config.toml
model = "image captioner"
dataset = "photos with spoken descriptions (Open Images, Localized Narratives)"
train_examples = 203450
image_size = 64
crop_scale_min = 1
horizontal_flip = true
translate = 0.06
tokenizer = "word"
vocab_size = 4585
encoder_arch = "resnet"
encoder_norm = "batchnorm"
encoder_activation = "celu"
encoder_channel_attention = "eca"
encoder_depths = [2, 2, 2, 2]
encoder_kernel_size = 3
encoder_stem = "single"
encoder_avg_pool_shortcut = false
encoder_widths = [64, 96, 144, 208]
fusion = "prefix"
label_smoothing = 0.1
decoder_width = 256
decoder_layers = 10
decoder_norm = "layernorm"
decoder_norm_position = "pre"
decoder_activation = "squared_relu"
decoder_mlp_ratio = 4
decoder_head_dim = 32
decoder_fused_qkv = true
decoder_bias = "qkv"
decoder_qk_norm = false
decoder_parallel_block = false
decoder_inner_norm = false
decoder_positions = "learned"
decoder_prefix_bidirectional = true
decoder_connector = "linear"
decoder_tie_embeddings = false
init = "lecun_normal"
residual_init = "none"
optimizer = "adamw"
lr = 0.001
beta1 = 0.8
beta2 = 0.95
eps = 1e-08
steps = 9300
batch_size = 256
epochs = 11.7
lr_schedule = "wsd"
decay_fraction = 0.3
final_lr_fraction = 0.1
warmup_steps = 270
weight_decay = 0.3
Rows from block 6 of the text decoder, named by matrix and row number. Rows with one number belong to one neuron. Each number is 128 + 24 x the weight over the matrix's rms, rounded and kept within 0 to 255. All counts start at 0. Numbers have three digits each.
# fc1: MLP up (decoder.blocks.6.mlp.fc1.weight, 1024x256), inputs 0-127
# fc2: MLP down (decoder.blocks.6.mlp.fc2.weight, 256x1024, transposed), outputs 0-127
fc1.884:168155179166095141178184115104161118160127139150121098123110157085107109157124137123187159149164094126153144116174110146129120110121112095113106159170120126095086126129119153094142124124151116112132126112196097119143091136137145091135130132160137137117131166119140118082135152129151140116126124138125121116108177116115130133114117120139101141108156131134067115117122150098126144116156
fc2.884:097117168144116141112112154163135116174153145119142091082121171153158159119141141138103170153138085120143148113084137093168127131167128134122120126143126120160105114103128122141110139109150056140104152130147127091123172148125144153150150115144123114110150127083093130103118143128122097130107126156083132117171094141112124101085088128132159119166097143120133100171140137117136152172102
fc1.885:087140115149155183155084105165104150127147146102134152127195145061155111129062153147148158107132084147133107107148138098111142094150154089127114082078122106093139134118129130135150151135155157139133182151128096160072134132106072154124153125124144120113144109156139149127128176099129120157118122151124138105125132071132123175113132156098151140138109115130155165154138138106133118158120
fc2.885:115130131120101097136114151123126133128110154208143086115098130093150113138139106173154166150141165146125143126108118106126107109166108131116133126125150107100129129077113150145135141164144146098110139145155139148139089138137137136116105104140147148113140132183149145161104119145151162182176123107139115112117141146121146106139088123143138124143105160172121156129097134148118101111133
fc1.886:156145168144126143123102099125113135155129106106135119114116142128125119114072154156134109104120103118141143114172127094119145122103116104094156111110123126117142122163180176161103148129137161092154154127124161075118161143110142140115144100140120113141141132148154149134163131098134162115121157121101145121154120116152082120093112156120118127113135126150115121131130101081155121156106
fc2.886:155144134160111139171083165124129148142147136161093133119097130116132125140092089138149118109172136107119162149102176106121133077134098093120137101099133144107087143085105133147198111129118127085131133160158134110137165080090094145099129134133176115072141110129141155090118123087147138136151118113104113151106084186149150094168172109132142109157115146102140156121077157158115125180136
fc1.887:165103124098095091118111157099131132149144136070128111115146131155151149130121084130117137102147097103151108181135136152117161153171094132132138151133126126095116135107117177111171139141196159172118134117128133112112178122120073139142158093133160109080113119131139162112131104133063145119102140160116123150107178168121173111100108131151118135138108137169093143160137099109120143099095
fc2.887:082149159160112121136173114152150097109130140118080111165138156121102150135122177173112192126131154094166125126105121175150109148169140137138152151077129129086121101106131088086142109108137133140122133117103161124123119098152122132102123154087105117173108128143170140088121173168132108112162114126098130118146109126144131107108117129111139112078135194096170108052105156167104124116165
fc1.888:143136100146128121145092125185135147132151169119141115138128167129158149140119116115135129114123139118153135107145112135137129143100085113151123135142158071119146148143123156153095114141107149132093155131161138082129127133158096131128094129146127145134157114176125154138100089120120119115118133139156086119150171143149121115133145153133125127104126137149112106129100112122144118135148
fc2.888:152117134131102108137095145097121091167111130112154129138140129136141130097164102128127161171105155124122173138121116127107131130164110104125150125097080141113164131127152103128157172143142158064097127095133112130127146125103124130126139147144112119140059157136109141112127140168144106110121122145164152156105142120147105098098099138136153115111116113124106147093139091141049138128162
fc1.889:174141115129129169152141135160091123106168107146118105118097143138151111205155126145130126127138157141171116139161132116108124115132113136089108121181124139142159126095148119101104141147133153117151086134097146099143098098142081147117109139111136127146171158149102142092084134093138142156156105108173124102126139149125138135155104116117135154151138137090082076137115135170131132111186
fc2.889:134101128149096098157083126149115109089117095109111144118116130110096098095130131143114143187119109164127111117200125111116134117142161120160127141102101156171125166112118124180115131142139093157128149094143128118151136107133108124124121143102105104144130101127105107123102129120106147112153124162156082190161144169123094132099110149133127167115119149123140109144117163112161127098125
fc1.890:163135126143116135123124109116105108128124144142123185161117152144151131142124159159146102142140168167111111106081131142118097150089124123106106117153129127136147135120111102102149162100100125113140152162089088141142140094100139120133122083137167108145142160170157111156147110123113171083132170133104119105162149114176130119157142110098125145101118167144101123115132103111106122170144
fc2.890:128137122118124115145132130130073144153105133123120158132120130134095157110122120111078117135162114157138148102129109108145160103122142140072117116117121083129080142130134131071103117143157154151142095160109128115142124108136156109139131175149132120125146116136104135087161111126127146155122171127093145136126116126133118122108097146073107139100128140069153155147125107114161145115142
fc1.891:065127133172165133149125110132126148109133152131120171176135107104145125132088124137081139113157135110140125149152121140118125107147064079109157173123085151065147165098142115161132086125173110144106129120147133100153072148135122096133083130091147145117107130109156105105127153121128123099100139149126142126159149060129145116089142155118104139150097115100127160164125148111117149120108
fc2.891:134091170118081084133109155117105132155184121104134134102161142147129108154172119109136101110112160106104094129161118147103103183121143164116150084098166093142136107163110112116132117099156129137155169116128144138096161146136143146109129126131075157145106120148091156138078162117175140123159129153149140103097114136110126143148076161156113146126182151154079150098167120146113141109135
fc1.892:170131145155106142125161171075083104125138141155091085123143109120117140147105128106087095144151148180163160116090150171156121137084126114153150163170132103148130144115165087160127102101112131139115155169097136139069120125126148151163134128113127094120114149130116119102126117105078104113132126143124133122126132110132123144137083097141159137121127131117080108141128161141129176071155
fc2.892:114122159153156184143124110120139144100160132112096104108096118074159143145087121156145095122153142139142088140133159098125104133137161112105129174111125088151103131088102117140117099141157129166078103122153138145121140118132088111091142124121107138139097099129106153101125122144119115134179115155157145156100132095165167163095139110124134155124137158116094133095129118122166108125149