Weights of a small image captioner.
Model: 13M parameters, 64-pixel images, encoder norm batchnorm, decoder activation squared_relu.
Training: 9300 steps, batches of 256.
Data: trained on photos with spoken descriptions (Open Images, Localized Narratives), 203450 training examples, 11.7 epochs.
Rows from block 5 of the image encoder of a small image captioner, named by matrix and row number. Rows with one number belong to one channel. Each number is 128 + 32 x the weight over its row's rms, rounded and kept within 0 to 255. All counts start at 0. Numbers have three digits each.
After each channel's rows are labels from the 100 images, of 14848, where the channel reaches its highest value: "top examples" is what is common among them. Only what is clearly more common there than usual is listed. The data: photos with spoken descriptions (Open Images, Localized Narratives). In brackets: how many of the 100.
# convs0: first 3x3 conv (encoder.blocks.5.convs.0.weight, 144x144x3x3, each kernel summed), inputs 0-143
# convs1: second 3x3 conv (encoder.blocks.5.convs.1.weight, 144x144x3x3, transposed, each kernel summed), outputs 0-143

convs0.114:196091112120118097084120135109139114131118105113166145109116115216156150153122126099092122116099110135135077069077060130123118107024173129174118105114139104116106123124137115033152079153146110106109108131093107142146110089086149148067133089071107167110109062149132103121103121159086115094077086126085076094113166117087126085105199160143102141091135109123174128177137125111140094131173115105117103138094122067122099081117156082111156
convs1.114:174162160114171161159169098126112137079100159141102100131106175206104086092121118047121142118098179139134069057106093153134144154082209207131174141124109171188106107121164106098088098101111090134091123080125176184120105101158162142133097135082131110143075124107138142135112142100099099099132174085136165129115142179093104163097131134140106128100145122135166095091116118155104122208076127123097084117094112090115140098139111127122070
top examples: text has "trees" (84); text has "sky" (75); text has "grass" (45)

convs0.100:141121093128075107131100110144090093103124134071192149131080116102115081129136095142090143095169125054180037107126128075120142139133141138099132109104126105124107113154123108084164141138150091173137126132089116060126121092146152099148164170128092129122068112130101105114117106110089093086092125054093151117095082145145158134142134244044106111094081085071130097140116113168129131094164133149147137094141123080101170116110116139058153
convs1.100:214108147098108116133145111062122106105016173039103146090158122156190134108132108132148097138125110170077196135136112133184107120142107148091116113120101121128183121149111065131113149142146079133076155143126125139132170123117108131110098126191115143149106129142148128168147149139106150110156099165115088103137180161117130136112238104152121136135169166159131193131100122131138186145134145132093069106135111032126140147107137130142088
top examples: text has "trees" (69); text has "building" (31)

convs0.3:180081134114095077068132169086155095099135128113119095107098084172136122123093098145124079111080094143139105100085096119121133183092071116148155166141129088077118158171122124102152067176175133087125116160161074091132072137110165092079112107126142081131111141122144034095155065130072082137114099115105053038130112138110106126131125210139167118146108104102113067151136122127163133087136139120087121114142134115129161092109119103106141
convs1.3:171122083097147097144136176096128076078068158109112100094114172148146133129110126058085123176131088116113138104142117109091175127167058184123110048119097156126125118165163117210093151121061092127136150150158113134145135155176107127053140137113078123141125153145128164122162131145080138174105062138149149062188149137143159139096203093147064166098106113106098161153091129106147143155130112121065145143156103108107094107136104133093132
top examples: text has "grass" (25)

convs0.83:183075108081096137141119143087125113108149093099138132109146174138107116140075177130062063151082112113159161115077140143161071111141099168144071108149151084155113146105141128126108129137140156094113105104110172118067167085101104141087105181104077096047125137138143081128147128072091187174129142099082102082131131088054144148138159139076100150110090132156125092169089123105119088128122090102140142063193130115079113075133110092104114
convs1.83:150074131137178107076143149078101147138180106137160104104111170113101102091104153131064091128180136101098134127141099095145206109158119112224113088151124120105102085130140093167158124127137126172115206119124120171133093114094127061126095064141058161119169090129100085101105154140144106141127100127150141130125145105132070121057182099076116124109108133181143122152103145112119078123153032079127134142149096137149072092148122102152133
top examples: text has "sky" (71); text has "trees" (69); text has "buildings" (54); text has "road" (44)

convs0.132:090112173101163168170128063165114133153157112138151131125146130200124137124113107086106148112146168148095127112115092134066136055106124161103153113099072137163141134114108069091152139197118059125099138107111079143173095085134176085100140098111144109170135122117138083155100194082111103088197122151168113131119118137096079110138099113141216147119105131078153073112098089121100144169142110095162153137129120053119060128134159173090144
convs1.132:128154215130116184154123080191156101157138129127132159141112159137154066131124125153128171127106155126112086216135114116128172124124151186088180164107043113093188146150150113117149122127075137116071157138147122124184124135115174154144089112084109140100117121119127094166119114154158120098136186125187172145145099243121153097137094137104165133106088146126145069075136122155107149088135170103119123150073116158136091183128093128096118
top examples: text has "wall" (48); text has "people" (48); text has "sitting" (43); text has "chairs" (34)

convs0.116:079118120129134120168099141098116137103142163083164052142121056190098126176107115071152139173126087142094156114117111238155091159176114139149114090193154120138184111142095141123125179161080149189119143104141136120160155100115165173114153153149133183117118117100156123147090137114126157105168104114092117142181058103084127080137100145107135146117133130124146099079104135090030143128163112185098125095077130110127122169160119127136084
convs1.116:087121124149110109116091116141159135111177066144098055112104097106115116104078107140146155188128142093112122109125060102084094127114092087188067114135121127181071125077179108097164125157123130147109146166091099193096140106026118111099099136136104121158134087148129153145097107132124135130141149061085152138080118070118074073163087099087147069104116141117131065092129102110129169110079108137123107085088084120128090146108109133101178
top examples: text has "lights" (50)

convs0.86:188117155108090136135145084164130165144124155083188126134126123147124188114156154099086135065148123062170141136136115137064044157104140130230159166121195110144107174140125153146174130088163179106113122089137130076088081181119120132091149167158106114119130136157141080113134091169115130117157072135104120052129168113092083139146157145138105116103125101133202144138114152173171139073113137108151140142098115108105095120115194150093111
convs1.86:146149179099105086119103110103129110070092090099183080138136093181107157071117121164033156143126116134027123103087150111170148157113090139162143112106142103123103098116132124142172075107052112107122133146145116084131130133147106066148129052091146082134092117101129153148093163123101135065176083144175133108109146180110113114114208125137092140134122092154123125154119143178093153184122132106154112177125117124169086094143099092077125
top examples: text has "trees" (75); text has "sky" (72); text has "grass" (33)

convs0.50:130061146140141085103161179110060092068117116088120075114114113072058114107116146122091122181182144112160166129118123147134116096122084201100081154171157117178173135127110110110154075089146169083132146133170161116051114140097101133138112151107140123106118096135130128076085180117132087105137079127126116114143118151089121111171082126144046123098092116136103107127076094138145106076052129129173153079141107146088104086063131129126144
convs1.50:132117147157182145150129165073126111082169133098169066169079154110118105129101114144164136166195134150119109108143166138167111156140109149097225126157158123102104118125143115112138072179122165118144181134173123146159129199131138159143111117107237119140099098191100128114129146132156139147136127149154182153142083192095161110163151147175096143114119084104167170086149097163132093084149137143157087167141202189142117173110151159140143
top examples: text has "wall" (57); text has "standing" (48); text has "man" (35); text has "wearing" (31)

convs0.10:144123173124086124208147105101112107168104122142180184130106146116118147097137074062090155091179111127162149163108112103138089106087101165087142112144115110139084152083138108081121155103187098150120095137102130072108121103114149113157099154164089146138118091122163118100122155113128110092151112150061211111150131061067068035139126105146152144104091063124173106112116131154145140098114103120118135153081059104111100159154127129133048
convs1.10:165130125185070134136101152115142128106106090069108114129106185107139131103184113136086145092087140169101067065127132108102121130115110076106157109172138121150095132117125109177141137131123138127172141144122116118154068162043150167114121108169156092205112132133134126105136148117147065132122131120124206112203103167034104062163133167119089090133158085118145168131163156205124118091176134143082104167091169128155126130118124084107118
top examples: text has "woman" (37); text has "holding" (36); text has "smiling" (29)

convs0.12:111151123087137159201122097169113169151143142127166160174156138149093175137153098116082186105138090054123111136136158130150061163091143135146146132168119131135087159105116154154182199134106134119175152045104109100115091156155151131171100099159124163149114157155089081163182077166124172118115155138138125133182118131038094122143122049083167159126131143130151095124135163132121156147157086184183128132110125150144102150177166162176119
convs1.12:046128179116089137116095119156127125091147062168124103108124110126113118052129142149091146070143109098100048128178077160106107130111092131180112140143109118103090071118121109083140075164096107136130141156068138072122159103108088082168160121097139077153082097108070133171121138118134090129124159076148105112168088154081059114146114153127143138144145090109100109147088100165120138134122154119155123087090073154092090133045088081137149
top examples: text has "sky" (58)

convs0.122:107111138132085094101157079107134091167107111098159133149117118111115122129122127091110092114161123126098069154101089138091078071081059073099062185100113112129111129119134146095101083108125103158087115136135084070154145095114139092058105136142131120141091174091116110109118151156096139082150081144117112123160109166071042080148147121078125137079086128068104080096120130081099137134145120120066077116148192117079128136049155114154107
convs1.122:147140168167129103127153077142110083134113089140137151159178114178122039134148185151121181132115153115110130173124072116099140099073151126060152130159110104113159127123149126153076127091108108113149109158162086140163148128159141175129076111141096172139171137174108119186141132119140188091188144165078154090138112145090135142128169115101157163079127142052163143121134220100112152121185163168112100103116117138142164167161136205172156
top examples: text has "table" (48)

convs0.48:131130125118150155129159151189134084175117095134062202077193134055084110112143136176170135167161133100163121162158105089160109087128139116102109167196117100119146143118101125175111114094141142178130125144076131125077156139129094151129158085095125122104117147152097124123114149126159130140170159201161119101156139108142192217089118131162126127211144191119138107116136091097135132191083144126178127102119091146126126129102180152161196
convs1.48:098098133147044131144100133135142122154102116134127163138156080105069115113075144167136122093150118115083160130159100122079121148132139105149126130132065096071102122147086092091159071171122137107154180085122121149063207116152116164178098068091123130113118113140114117115077049173092126138194136171165117127165134140120115160151120100179109142119099175170132153117111060094045113104098144123183186137078157120138124137086113123096171
top examples: text has "buildings" (31)

convs0.115:079077124087157107124086139119184148095075137127143138109086120133066102138104046127152094105096093083123104132143123096099153101080126123112082099110069103132124124110057108115162155142097133097109137147095125095108142109131163171212082085142132128139093059083112128106073170185116105106128149158081092082108083161147138172147140150166140092105108127095184123131100156080179149104042133100143100158129086122149131159125085150183143
convs1.115:063147109182113189145074183149105193138111152074066148129083086110103109145131038154203138125119090163114121165131116121111106111201131163124167106158119133161169123191148167113120148115160139087103106142147152141116164136142135169087096087171146091134077128119126147147104125192208114143123135125091129070151145208111153163137101153174116140145151073152120134081168124112100108077159090169152099143151128124148136110147112100101146
top examples: text has "wearing" (35); text has "holding" (35); text has "man" (32); text has "woman" (28)

convs0.62:123094139126124138144100160090124112127106097226156141116121098129096091147096125101089148092112101133116152130116164111140088038127133142169124117189141142113128143110128091096127097175133128140118045119112159043120138091116144056114099138097096055165176210109116085133101211117124079165121135139126077136065091156199060137103156150136138141150131164132103100155142136136155161127152107126083142088149105106108149137084073142142110
convs1.62:138193112140116163105109186154140167095115194099123130094133124115150093139137138115145126067100120196120222124099105070106091084217155136123141041176166154157149104146121134126127096127120141114166106107153178112155107155136105092108091142168102114179152133140157172138073143144161105177119138127097108103088131114136122154121172086183117173033163140135122171088161128134099103146161092112138176110176155143155159108086104090127154
top examples: text has "standing" (49)

convs0.15:118110099164127154125130103092171081148096166120124107086115149075116141103154069126095114054145147111105175080179102148124148160157120092089103047134175150163113134127176077177139138092174140152101093175105155066132110123204112112129104135145132104198118178140173077150136128105165167116176147147104119122073131171113113090126079136154106104116087106180178118169144142156169112161157160078143133177102077096106140159098139148071133
convs1.15:154163162098159098109119130136139108095064142143202115093108168133152079153088070132090123126054131079144133104118159097146145197174179065143092136157118159144122090073142087129185119127104115207145137128083129159090095137107096149187135093176125131103104098161154202146159137160188109109178100148148112168121141178091165054109119122154117108134112130058145124153128126116098201118136100130134096083135113138174144135171114140131123
top examples: text has "smiling" (30)

convs0.40:130133114128137110071187123108084141081091102132157184146068092078114126172128079104137138116132100103087138132113110081117104118166144171136192111084116105106122094126170113158098099152104147170116141138088128159106132202130131157106160159059115084160119107126084154099123085133093183126175100154147146107115144144127155122124166071090094140057118058145146173108114129190184216087149125106158114117141086146089089083105147156089182
convs1.40:083177159087124089160080104127107150133168151122142138124095156128133130077080069102125160108096101072074103094086089129134102153128142151183143101130037181171099129150143150087154063137119104122148148113108186133114071152098122115132106074105123079142066119132082159124128123114161134151126117131187169113112126189098139062162097108106172126109079107118158143126116117144136154077058056148152115158100123152180041122128116100123140
top examples: text has "people" (63); text has "wall" (53); text has "standing" (49); text has "sitting" (40)

convs0.93:087117145082141137113077092127104188121173117187145138109121088145101134134095111098096153109069135124073114109096138144185132071108161092118116119154121126133161148114144081115120085138083142126141080147097073125112108077131124026170111113066137116106175146032112085140068101086063106141182100159143085112069124132130067121132155087152095114133113166125111146150161090140129136094103126081104088116161093104095085161117073143092119
convs1.93:144186069185124127090125155104147148104156164136102144167140133103197126138124119099114133140129164210129157156099132107127121102194144177153178056187159128177146136165163169134092147105123155128174059135132190116147148105153140137063090179171154172128137129114131166130123111082160088185098115153122061111096144126172097119121154118161164170103143124133088128136208163144135068138125089165120164128185157120159142140085096139147161
top examples: text has "grass" (37)

convs0.18:141138113114111093091113103089146128109122136111122118079117084116103070108168093124028125088095124100112099130138182063150150111109178138083110057112105118089056121102157096048122145100131121129104129125070080116111115060094188088089134053113099094115107112097154083111092095115089080086156114123091141110106129097054154082079110147102133126084109112138126112144161118089156086155124131092121122099109120085077109119131151178161136
convs1.18:139216154115082165110193124098193104132097170101144105196091122131114092155201137101142093160138120168141126135072173117165074128159168160124157132120132176161111134100136116146177131131158111180125144156114162113147111076139174078126094134091161134177091136094125121109120141067169147152135109184089116140116118133099108094090126139141134062172143110165164144137097084159141142174125136091156064186194125171183172159159115122155142
top examples: text has "water" (27)

convs0.141:107130127123092099102116113129168140118105159054134176117160118163147117137143134107117164106137159118132131118141088130093117050108158110042114120096115123085124146153084137119131104146115147132186098099119069081099114106154093120095115166132162123119135142102095111142033129130140131029116181122124081165132062121125073119082113145135058086078109128098121096113090063145090123069164111144117127063080142132074138115140133094096050
convs1.141:125114115159131191071126131028123130118111111085142126186107138222108087125099181154115110154158146198134153106130119129161124117149197123115140133137074105083100147135197057129144125166118191153152103114162096149118137141076091145169138177153145115101117111083089102133105100106118132087096126115073111076167064157149153147117158125107130080113138205113154138118144153134112099152131155092137091089133152130118143105173109147137039
top examples: text has "table" (41); text has "sitting" (39)

convs0.136:063138115101142105146138105138118053107098098104090041107126088177116113181122090073101144122112116132111155134094130189123087147128076081101128149175133099145193119132085101066092121156064134108132162062137117058120099072119181108118124130112147152088101118156151107141134146120108124131119089048143119103156148063079134138124133112112201141115123095124121125116123116061041128112142108139108105110058122125108101091143132166165150
convs1.136:101120158127120150100093186199221120156180139149123092143110142120111121180086128138122172139100117112140060116089101151114120157111159115158143099183153136101083131075143081134122073213118140158142177121156121165150127111110137115111069142122158152123112154113115133094145149130155085167143154081143150097133108122086122091149132113105175093098107110134167085146169028067074120170098108152137140095119104158140100151172120187171198
top examples: text has "people" (53); text has "standing" (47); text has "lights" (46); text has "sitting" (34)

convs0.7:110137138154152118055150115152142164147105125084074156131148134040169079145108118102106156042102147114086094066078088078197139111131089074132081108182136114121084162080102110128136093130132111102122098093114105119105134083092105117093169117091143118104054154085086146103107188164130092104095113119139089098127148128163138163111145157121075131078108105135138124135100130149077142108082101116136107064103098121121155076075111067147111
convs1.7:113173145125126091119134155111100112103091151116075188141152119160073088147151124158138155078122185116120116155163078139126142134119120113114128123184048121110111131131039079214175136121088135154117118135098166147082136134134095127132141122113147093073157143116071156058161162153195133142114151131142153136151146160116193195058146108092134086112143189130119166170106111085143108114177131057142101119130108124104201160167120149117113
top examples: text has "sky" (53); text has "buildings" (34)

convs0.117:099114123156145143116175150111143166207142147124129168128132167138126154150171105106114128130125157107157132112139132142104124150121161167136134107160141163137145119164164145149161131155079123129191031158155184126134178143153116127192139213117087118172178142135133183138087162107124119116147202182140140158164130102172068126170075108133099130109094147160126093123163160184088157205136124028097118154126093079114072152153148133132101
convs1.117:095118137162188132145087138105171123152117075132174123109111127102168114092109136123058115128089158124117173068163140134102094138175166162143116123158081077117081077124163080090165130133126155137152116111116180120117099152110140139158120069147086180155103075110112168136087126085133043062148111084122131089136160139092116098150091105139087082143128178086071065124113140130118148099151112041130159099106123113219118103091097111138135
top examples: text has "woman" (28)

convs0.134:117110081123147086126103122151109098130085103105132135109083053100094125091122127113163143077160109117135166122145128092102114148084102156209141116120107072161087138144126088067134075113140155142138105117151119107177156132132083148063101061140077114172175122091096112136057158123148118060181129147161076102123071156093115076157096155097159140109098147104165118126095152051113097082079111150142126136098161120129098128045121181135151
convs1.134:076145139129148194101147098107108095130122130092142171148095100124227136165128102093135126186165105134069180104152142092126152121173075171120102122134120062146147130118106097126141156114134163096175146143186147129140149130118113152118104130188185160156080115151038157173057100115178130125118110139115098142137129131103204104149081119163113136077170127136168139074164150168136127077109081135195107115125140107167068126079123135136138
top examples: text has "wall" (40); text has "person" (37); text has "man" (33)

convs0.81:147120131105084161079099162119117138111100117132132131142124102205155155199104111081145137066069139087105128121080156162101134156155198089103109163122116168115142144156142100124166070133134166142097102106094118092114106125110181180145188120118151076157143158121088101096129124101125098132053130084192126108146150068230096131109181161097135113124110144125044153144084146080138170127115128125131116124118120111054127088115098123093151
convs1.81:170161114161136123089100251114114131114104213123136103132094109159077132089151127130147165109119126159161159105112160108130133157145181143147197148136091170135161139166103070112128135147132180123181158118125201167144069176140120169174183144058136132122141155111100196090121128140124089192162133080138126130121171145145162073118138111097078090089143097115131123100123167101130150164062140152116121081160112153158132116121079130133140
top examples: text has "trees" (63); text has "sky" (55); text has "people" (51); text has "standing" (51)

convs0.11:104110116116082098086135130134065086118105132094098084087104145142092071131121090127155174131190129084133115148159092164102102124109112160081120100150139116179157098143137077155090089079159163184161117154103100108073109100108130093093084163082132106113132097145148147080133193132136160047129136086151076140099164139110170101076107129159103118127116107161120093105098125122134109117122082103097137166146095138080090069118248091104146
convs1.11:130136132149187158087109146143100106091153109106144103127047193081170101119119109124127085137146124121087124112162159125071109172136128108138205159159138129109131100107133102165131124163092172135143174121146129134120132148110086155150111125114159123155128084179145116117106112160133143120147125148112120076215118131095225111157111147163099110093124131077133152008152115167120137056158142124136063182084201141159097171099156136103133
top examples: text has "wall" (53); text has "man" (40); text has "person" (36); text has "wearing" (33)

convs0.57:130140116125109074112113129093135107121095137133103075104104060121105114111104138130102124116136148108123091141109100137119120175089090147138146171149106091133046159136055136102121086126134168097159082124132080082123096149095119112117151118126123080069135129134107175088136078115138181046085106064142143066083145092078094090097143172124168094087105116122119100146090130102145164083073105055099148166160046106069100107180110113140116
convs1.57:119092101151153150125105153079115124134119091093093147093062144088152160055153104137078083104119147133118124144147190137149137135134091114104188103191130108128086116135161116175106113144115122137128112090138093140107168141133099132093074106101125107150150095157121159044138102191125134090091120155167170047158148115124194082052143113158098145096133128140105117082179134131139107118192114142088090213149132077165083150122164176167110
top examples: text has "wearing" (36); text has "woman" (30)

convs0.58:089119112125106063104151168139094210154120078089130123094106103115209114155143132091100160116185143133147164124078127172141073105123173177193139124141153140135123164124167106118156158173135155126106123132116174105140109124129139122128121123096151059159144145088143159170096185121083099160135090174116119134124097141145112160131117144106094138105120086100141126092078160146141105007191130069086088118123162112083131144061145094073125
convs1.58:130181130133112123155109107109070145084175103126124170172157107180090036052079129148128138170096160153107081210098148130086164135141149122165143133139122140148128109112143111072146109120060156103093082151168142085147141129141170133125120100135145125110180132135131118152159087116162148110129155138102136174124105144099144130124167110123144107146089068108129172191109186127131062089130156114144102118090174187078237158157117149121102
top examples: text has "table" (55); text has "sitting" (45); text has "wall" (45)

convs0.33:077160090087130118153119170129104097103102112170160119140073080092095125101058135120090068142065120120089125152130102107122125132160102094155104116110107097117105118111095098106114050127124051139064108117121094114098100133065192101074187118129080124103146095132101127100151136109089124145126135036172139098086094074160101111120139130108120111093074121102074105118155114096171126131104105072093138129117117071081140124109049106093145
convs1.33:133165101122117144066130181160136081110140168118083142159131194118149151153119137127114114141095113152107138155114130148089126070153125166138198047192103124148170101179161154157098139133142116153159126109178126132099113174139082166073100140165122173197127139132115132097158102149113139159112139174113142077165144125141210144137133110148132192043145155079129154111199144153102088158142132147090135199117168106175140171114121176162161
top examples: text has "holding" (42); text has "man" (38); text has "two" (30)

convs0.127:137106142108153139102121102143097183137168129153147150110107049178151182164121131094119167130092153142096141141124130140130131150091116179150155019134142124135126158085093097158136073138075139120150066117130149123124148082081081075127104136162086122095156134112090098131093165115112112070139130153179062148103155083156109120141135109081102145174098198158120105163071136130117122115130109130103149151121074108084179171128055158045096
convs1.127:143125116161126110084131164177033171163136184101071126124111127083172144120148155119141116130175117180082154088126109139105131117186138162171163100142142147085118133150121131096089148146082207121167142163114194120091136104114126163075129147186082140158097046107133149107093119127103133137089150134116031153163134100166157134099122087154125142107163148122057113137184128130142118101132072107122187156139132090145129128073128112063126
top examples: text has "standing" (48); text has "woman" (27)

convs0.47:158171088128129070153138118064123139136100125183075124127060105040112121131146086091144142086120091140128082139115083139101133115138115075115091126187121126081167113132122133188098168195134143129130108160142171075105151156138104129160074164100088126145123085063117138143118085112143165199120140175094187133144085098117139136097107151101143144144111086176127108109145118144187190101173124150098090149163084108167079160117075084116134
convs1.47:131142099121151103160118176120085140163155185131125103124086129117129164053149090110142122095112084060132065114132127121102169152137136131145094088154112157140107122165100111098137086154089114171142140128112167125130101147152116092137160085070107158073125122151093185044148115193182134221114162111224165193130157122128121055108121160086162149113126135139099113115146156074126111086117051154137120154135107167127112137123122108175139
top examples: text has "trees" (65); text has "people" (64); text has "sky" (63); text has "road" (40)

convs0.109:056155140070099095164080122109115104110104120141107127129135098152082061168123130113054123122066067053091122075093126102120161072059099103149117059123130150115086146108123114105089119118125155167093138109116067149107115084120093086073139081171086161090123088126168118102063142136112056076117140153053115136137129126117162115142116102159139118088128124109176099107160126081145105123111066128137145119111116141098131181159096142104120
convs1.109:107172094192111178091100160121116151097122170157086112146077153109110097170208111127177111129132084178109109154085090096104116061195116174134170063193138112147157123130096138136099109107130133162103106134138152139139145140143105098069138179119106143179124075156150151092052122097125123146092171095056098095140118136139139141145110130165138122131159128146154115085191108158092094109140139136119155173136174129080113107144109028096127
top examples: text has "holding" (36); text has "man" (35); text has "wearing" (30); text has "woman" (25)

convs0.52:139145138131137196093161159183100103164099135125099096138119099139092158132177093090136159105125110157096094125146143211093102149146155090095121183126110121155083121092097111098145099151184123184065151122168120145171201140082161084101132120169114137155089146150108085108127151136111122110124093140130151146098122110066112081105116169104122119131147111094144116160162081069112098151167205185124175105124094146216104127158142165047100
convs1.52:114103134122115107159117124174155113100117147129164073147182117069130173135105158134111104176099073137098126110128105122092054115117168134156143131086169128168113086083156072083142122148096054151046117152138075134086167155118170075086091133181130144123085161134166135124083115062147094124145127123153159088108095147033093075122094130125154100127109170123141119109126065130079105130116185133150154082103111141062078117127111142140120
top examples: text has "which" (26)

convs0.39:100149114096104152104120113084057111125095124123113134126115098119109067092121150141112098134157117097134120125179162088068111115102061082155081132101155102094093120104068106184129079070093094143098092100094124105098088132109143054103000087091182156090114121178140116130140074147120072158113153122076087086084150167168084152130152119119141145102144109116101146104169106108154079109143107093154141133131115090130158127108087103155133
convs1.39:116129114140150139142104120119132162103166100191134177136082171109116072147154132154196159197166127102149095204143134112155138174151099149168121101116154132107086129139148155121114168099165083102087135149115174120112197090214121170135093123088094141050182129200112132120095151180141132145141211142122113110092150104143090156137156090153146176116197084139129134110130147127133130123193084148150146120167139138110112108200093116158129
top examples: text has "trees" (66); text has "sky" (58); text has "road" (52); text has "grass" (32)

convs0.92:079171093143116128139156132111128126169120120111050144149124134182153118113113107061105101119088165067081106099126128136127184111112076158102136154104124149094100102180113139109131151185107103163145174163079119100109186167137089136158162095042100165154091153097095131127104152160112125107068119122119142122144101145119132146173128006102142139125093094112140106133185130160124131143136093169142164163173105128139067112185110111214143
convs1.92:121154142165101145146095158151141141190182103201096124150141122125143082187130192132067120136118200103106130065132120144143100084151102181112115144125115059144067115118128135101111137095179091189132133099133107082039114154161108162149119114119125077145145107122134106130118099115131092083070157103128121116087105187117123123171138135101057144125100154064116073134081126139179119133115136124202144081110176191112117132153132101148165
top examples: text has "buildings" (28); text has "building" (25)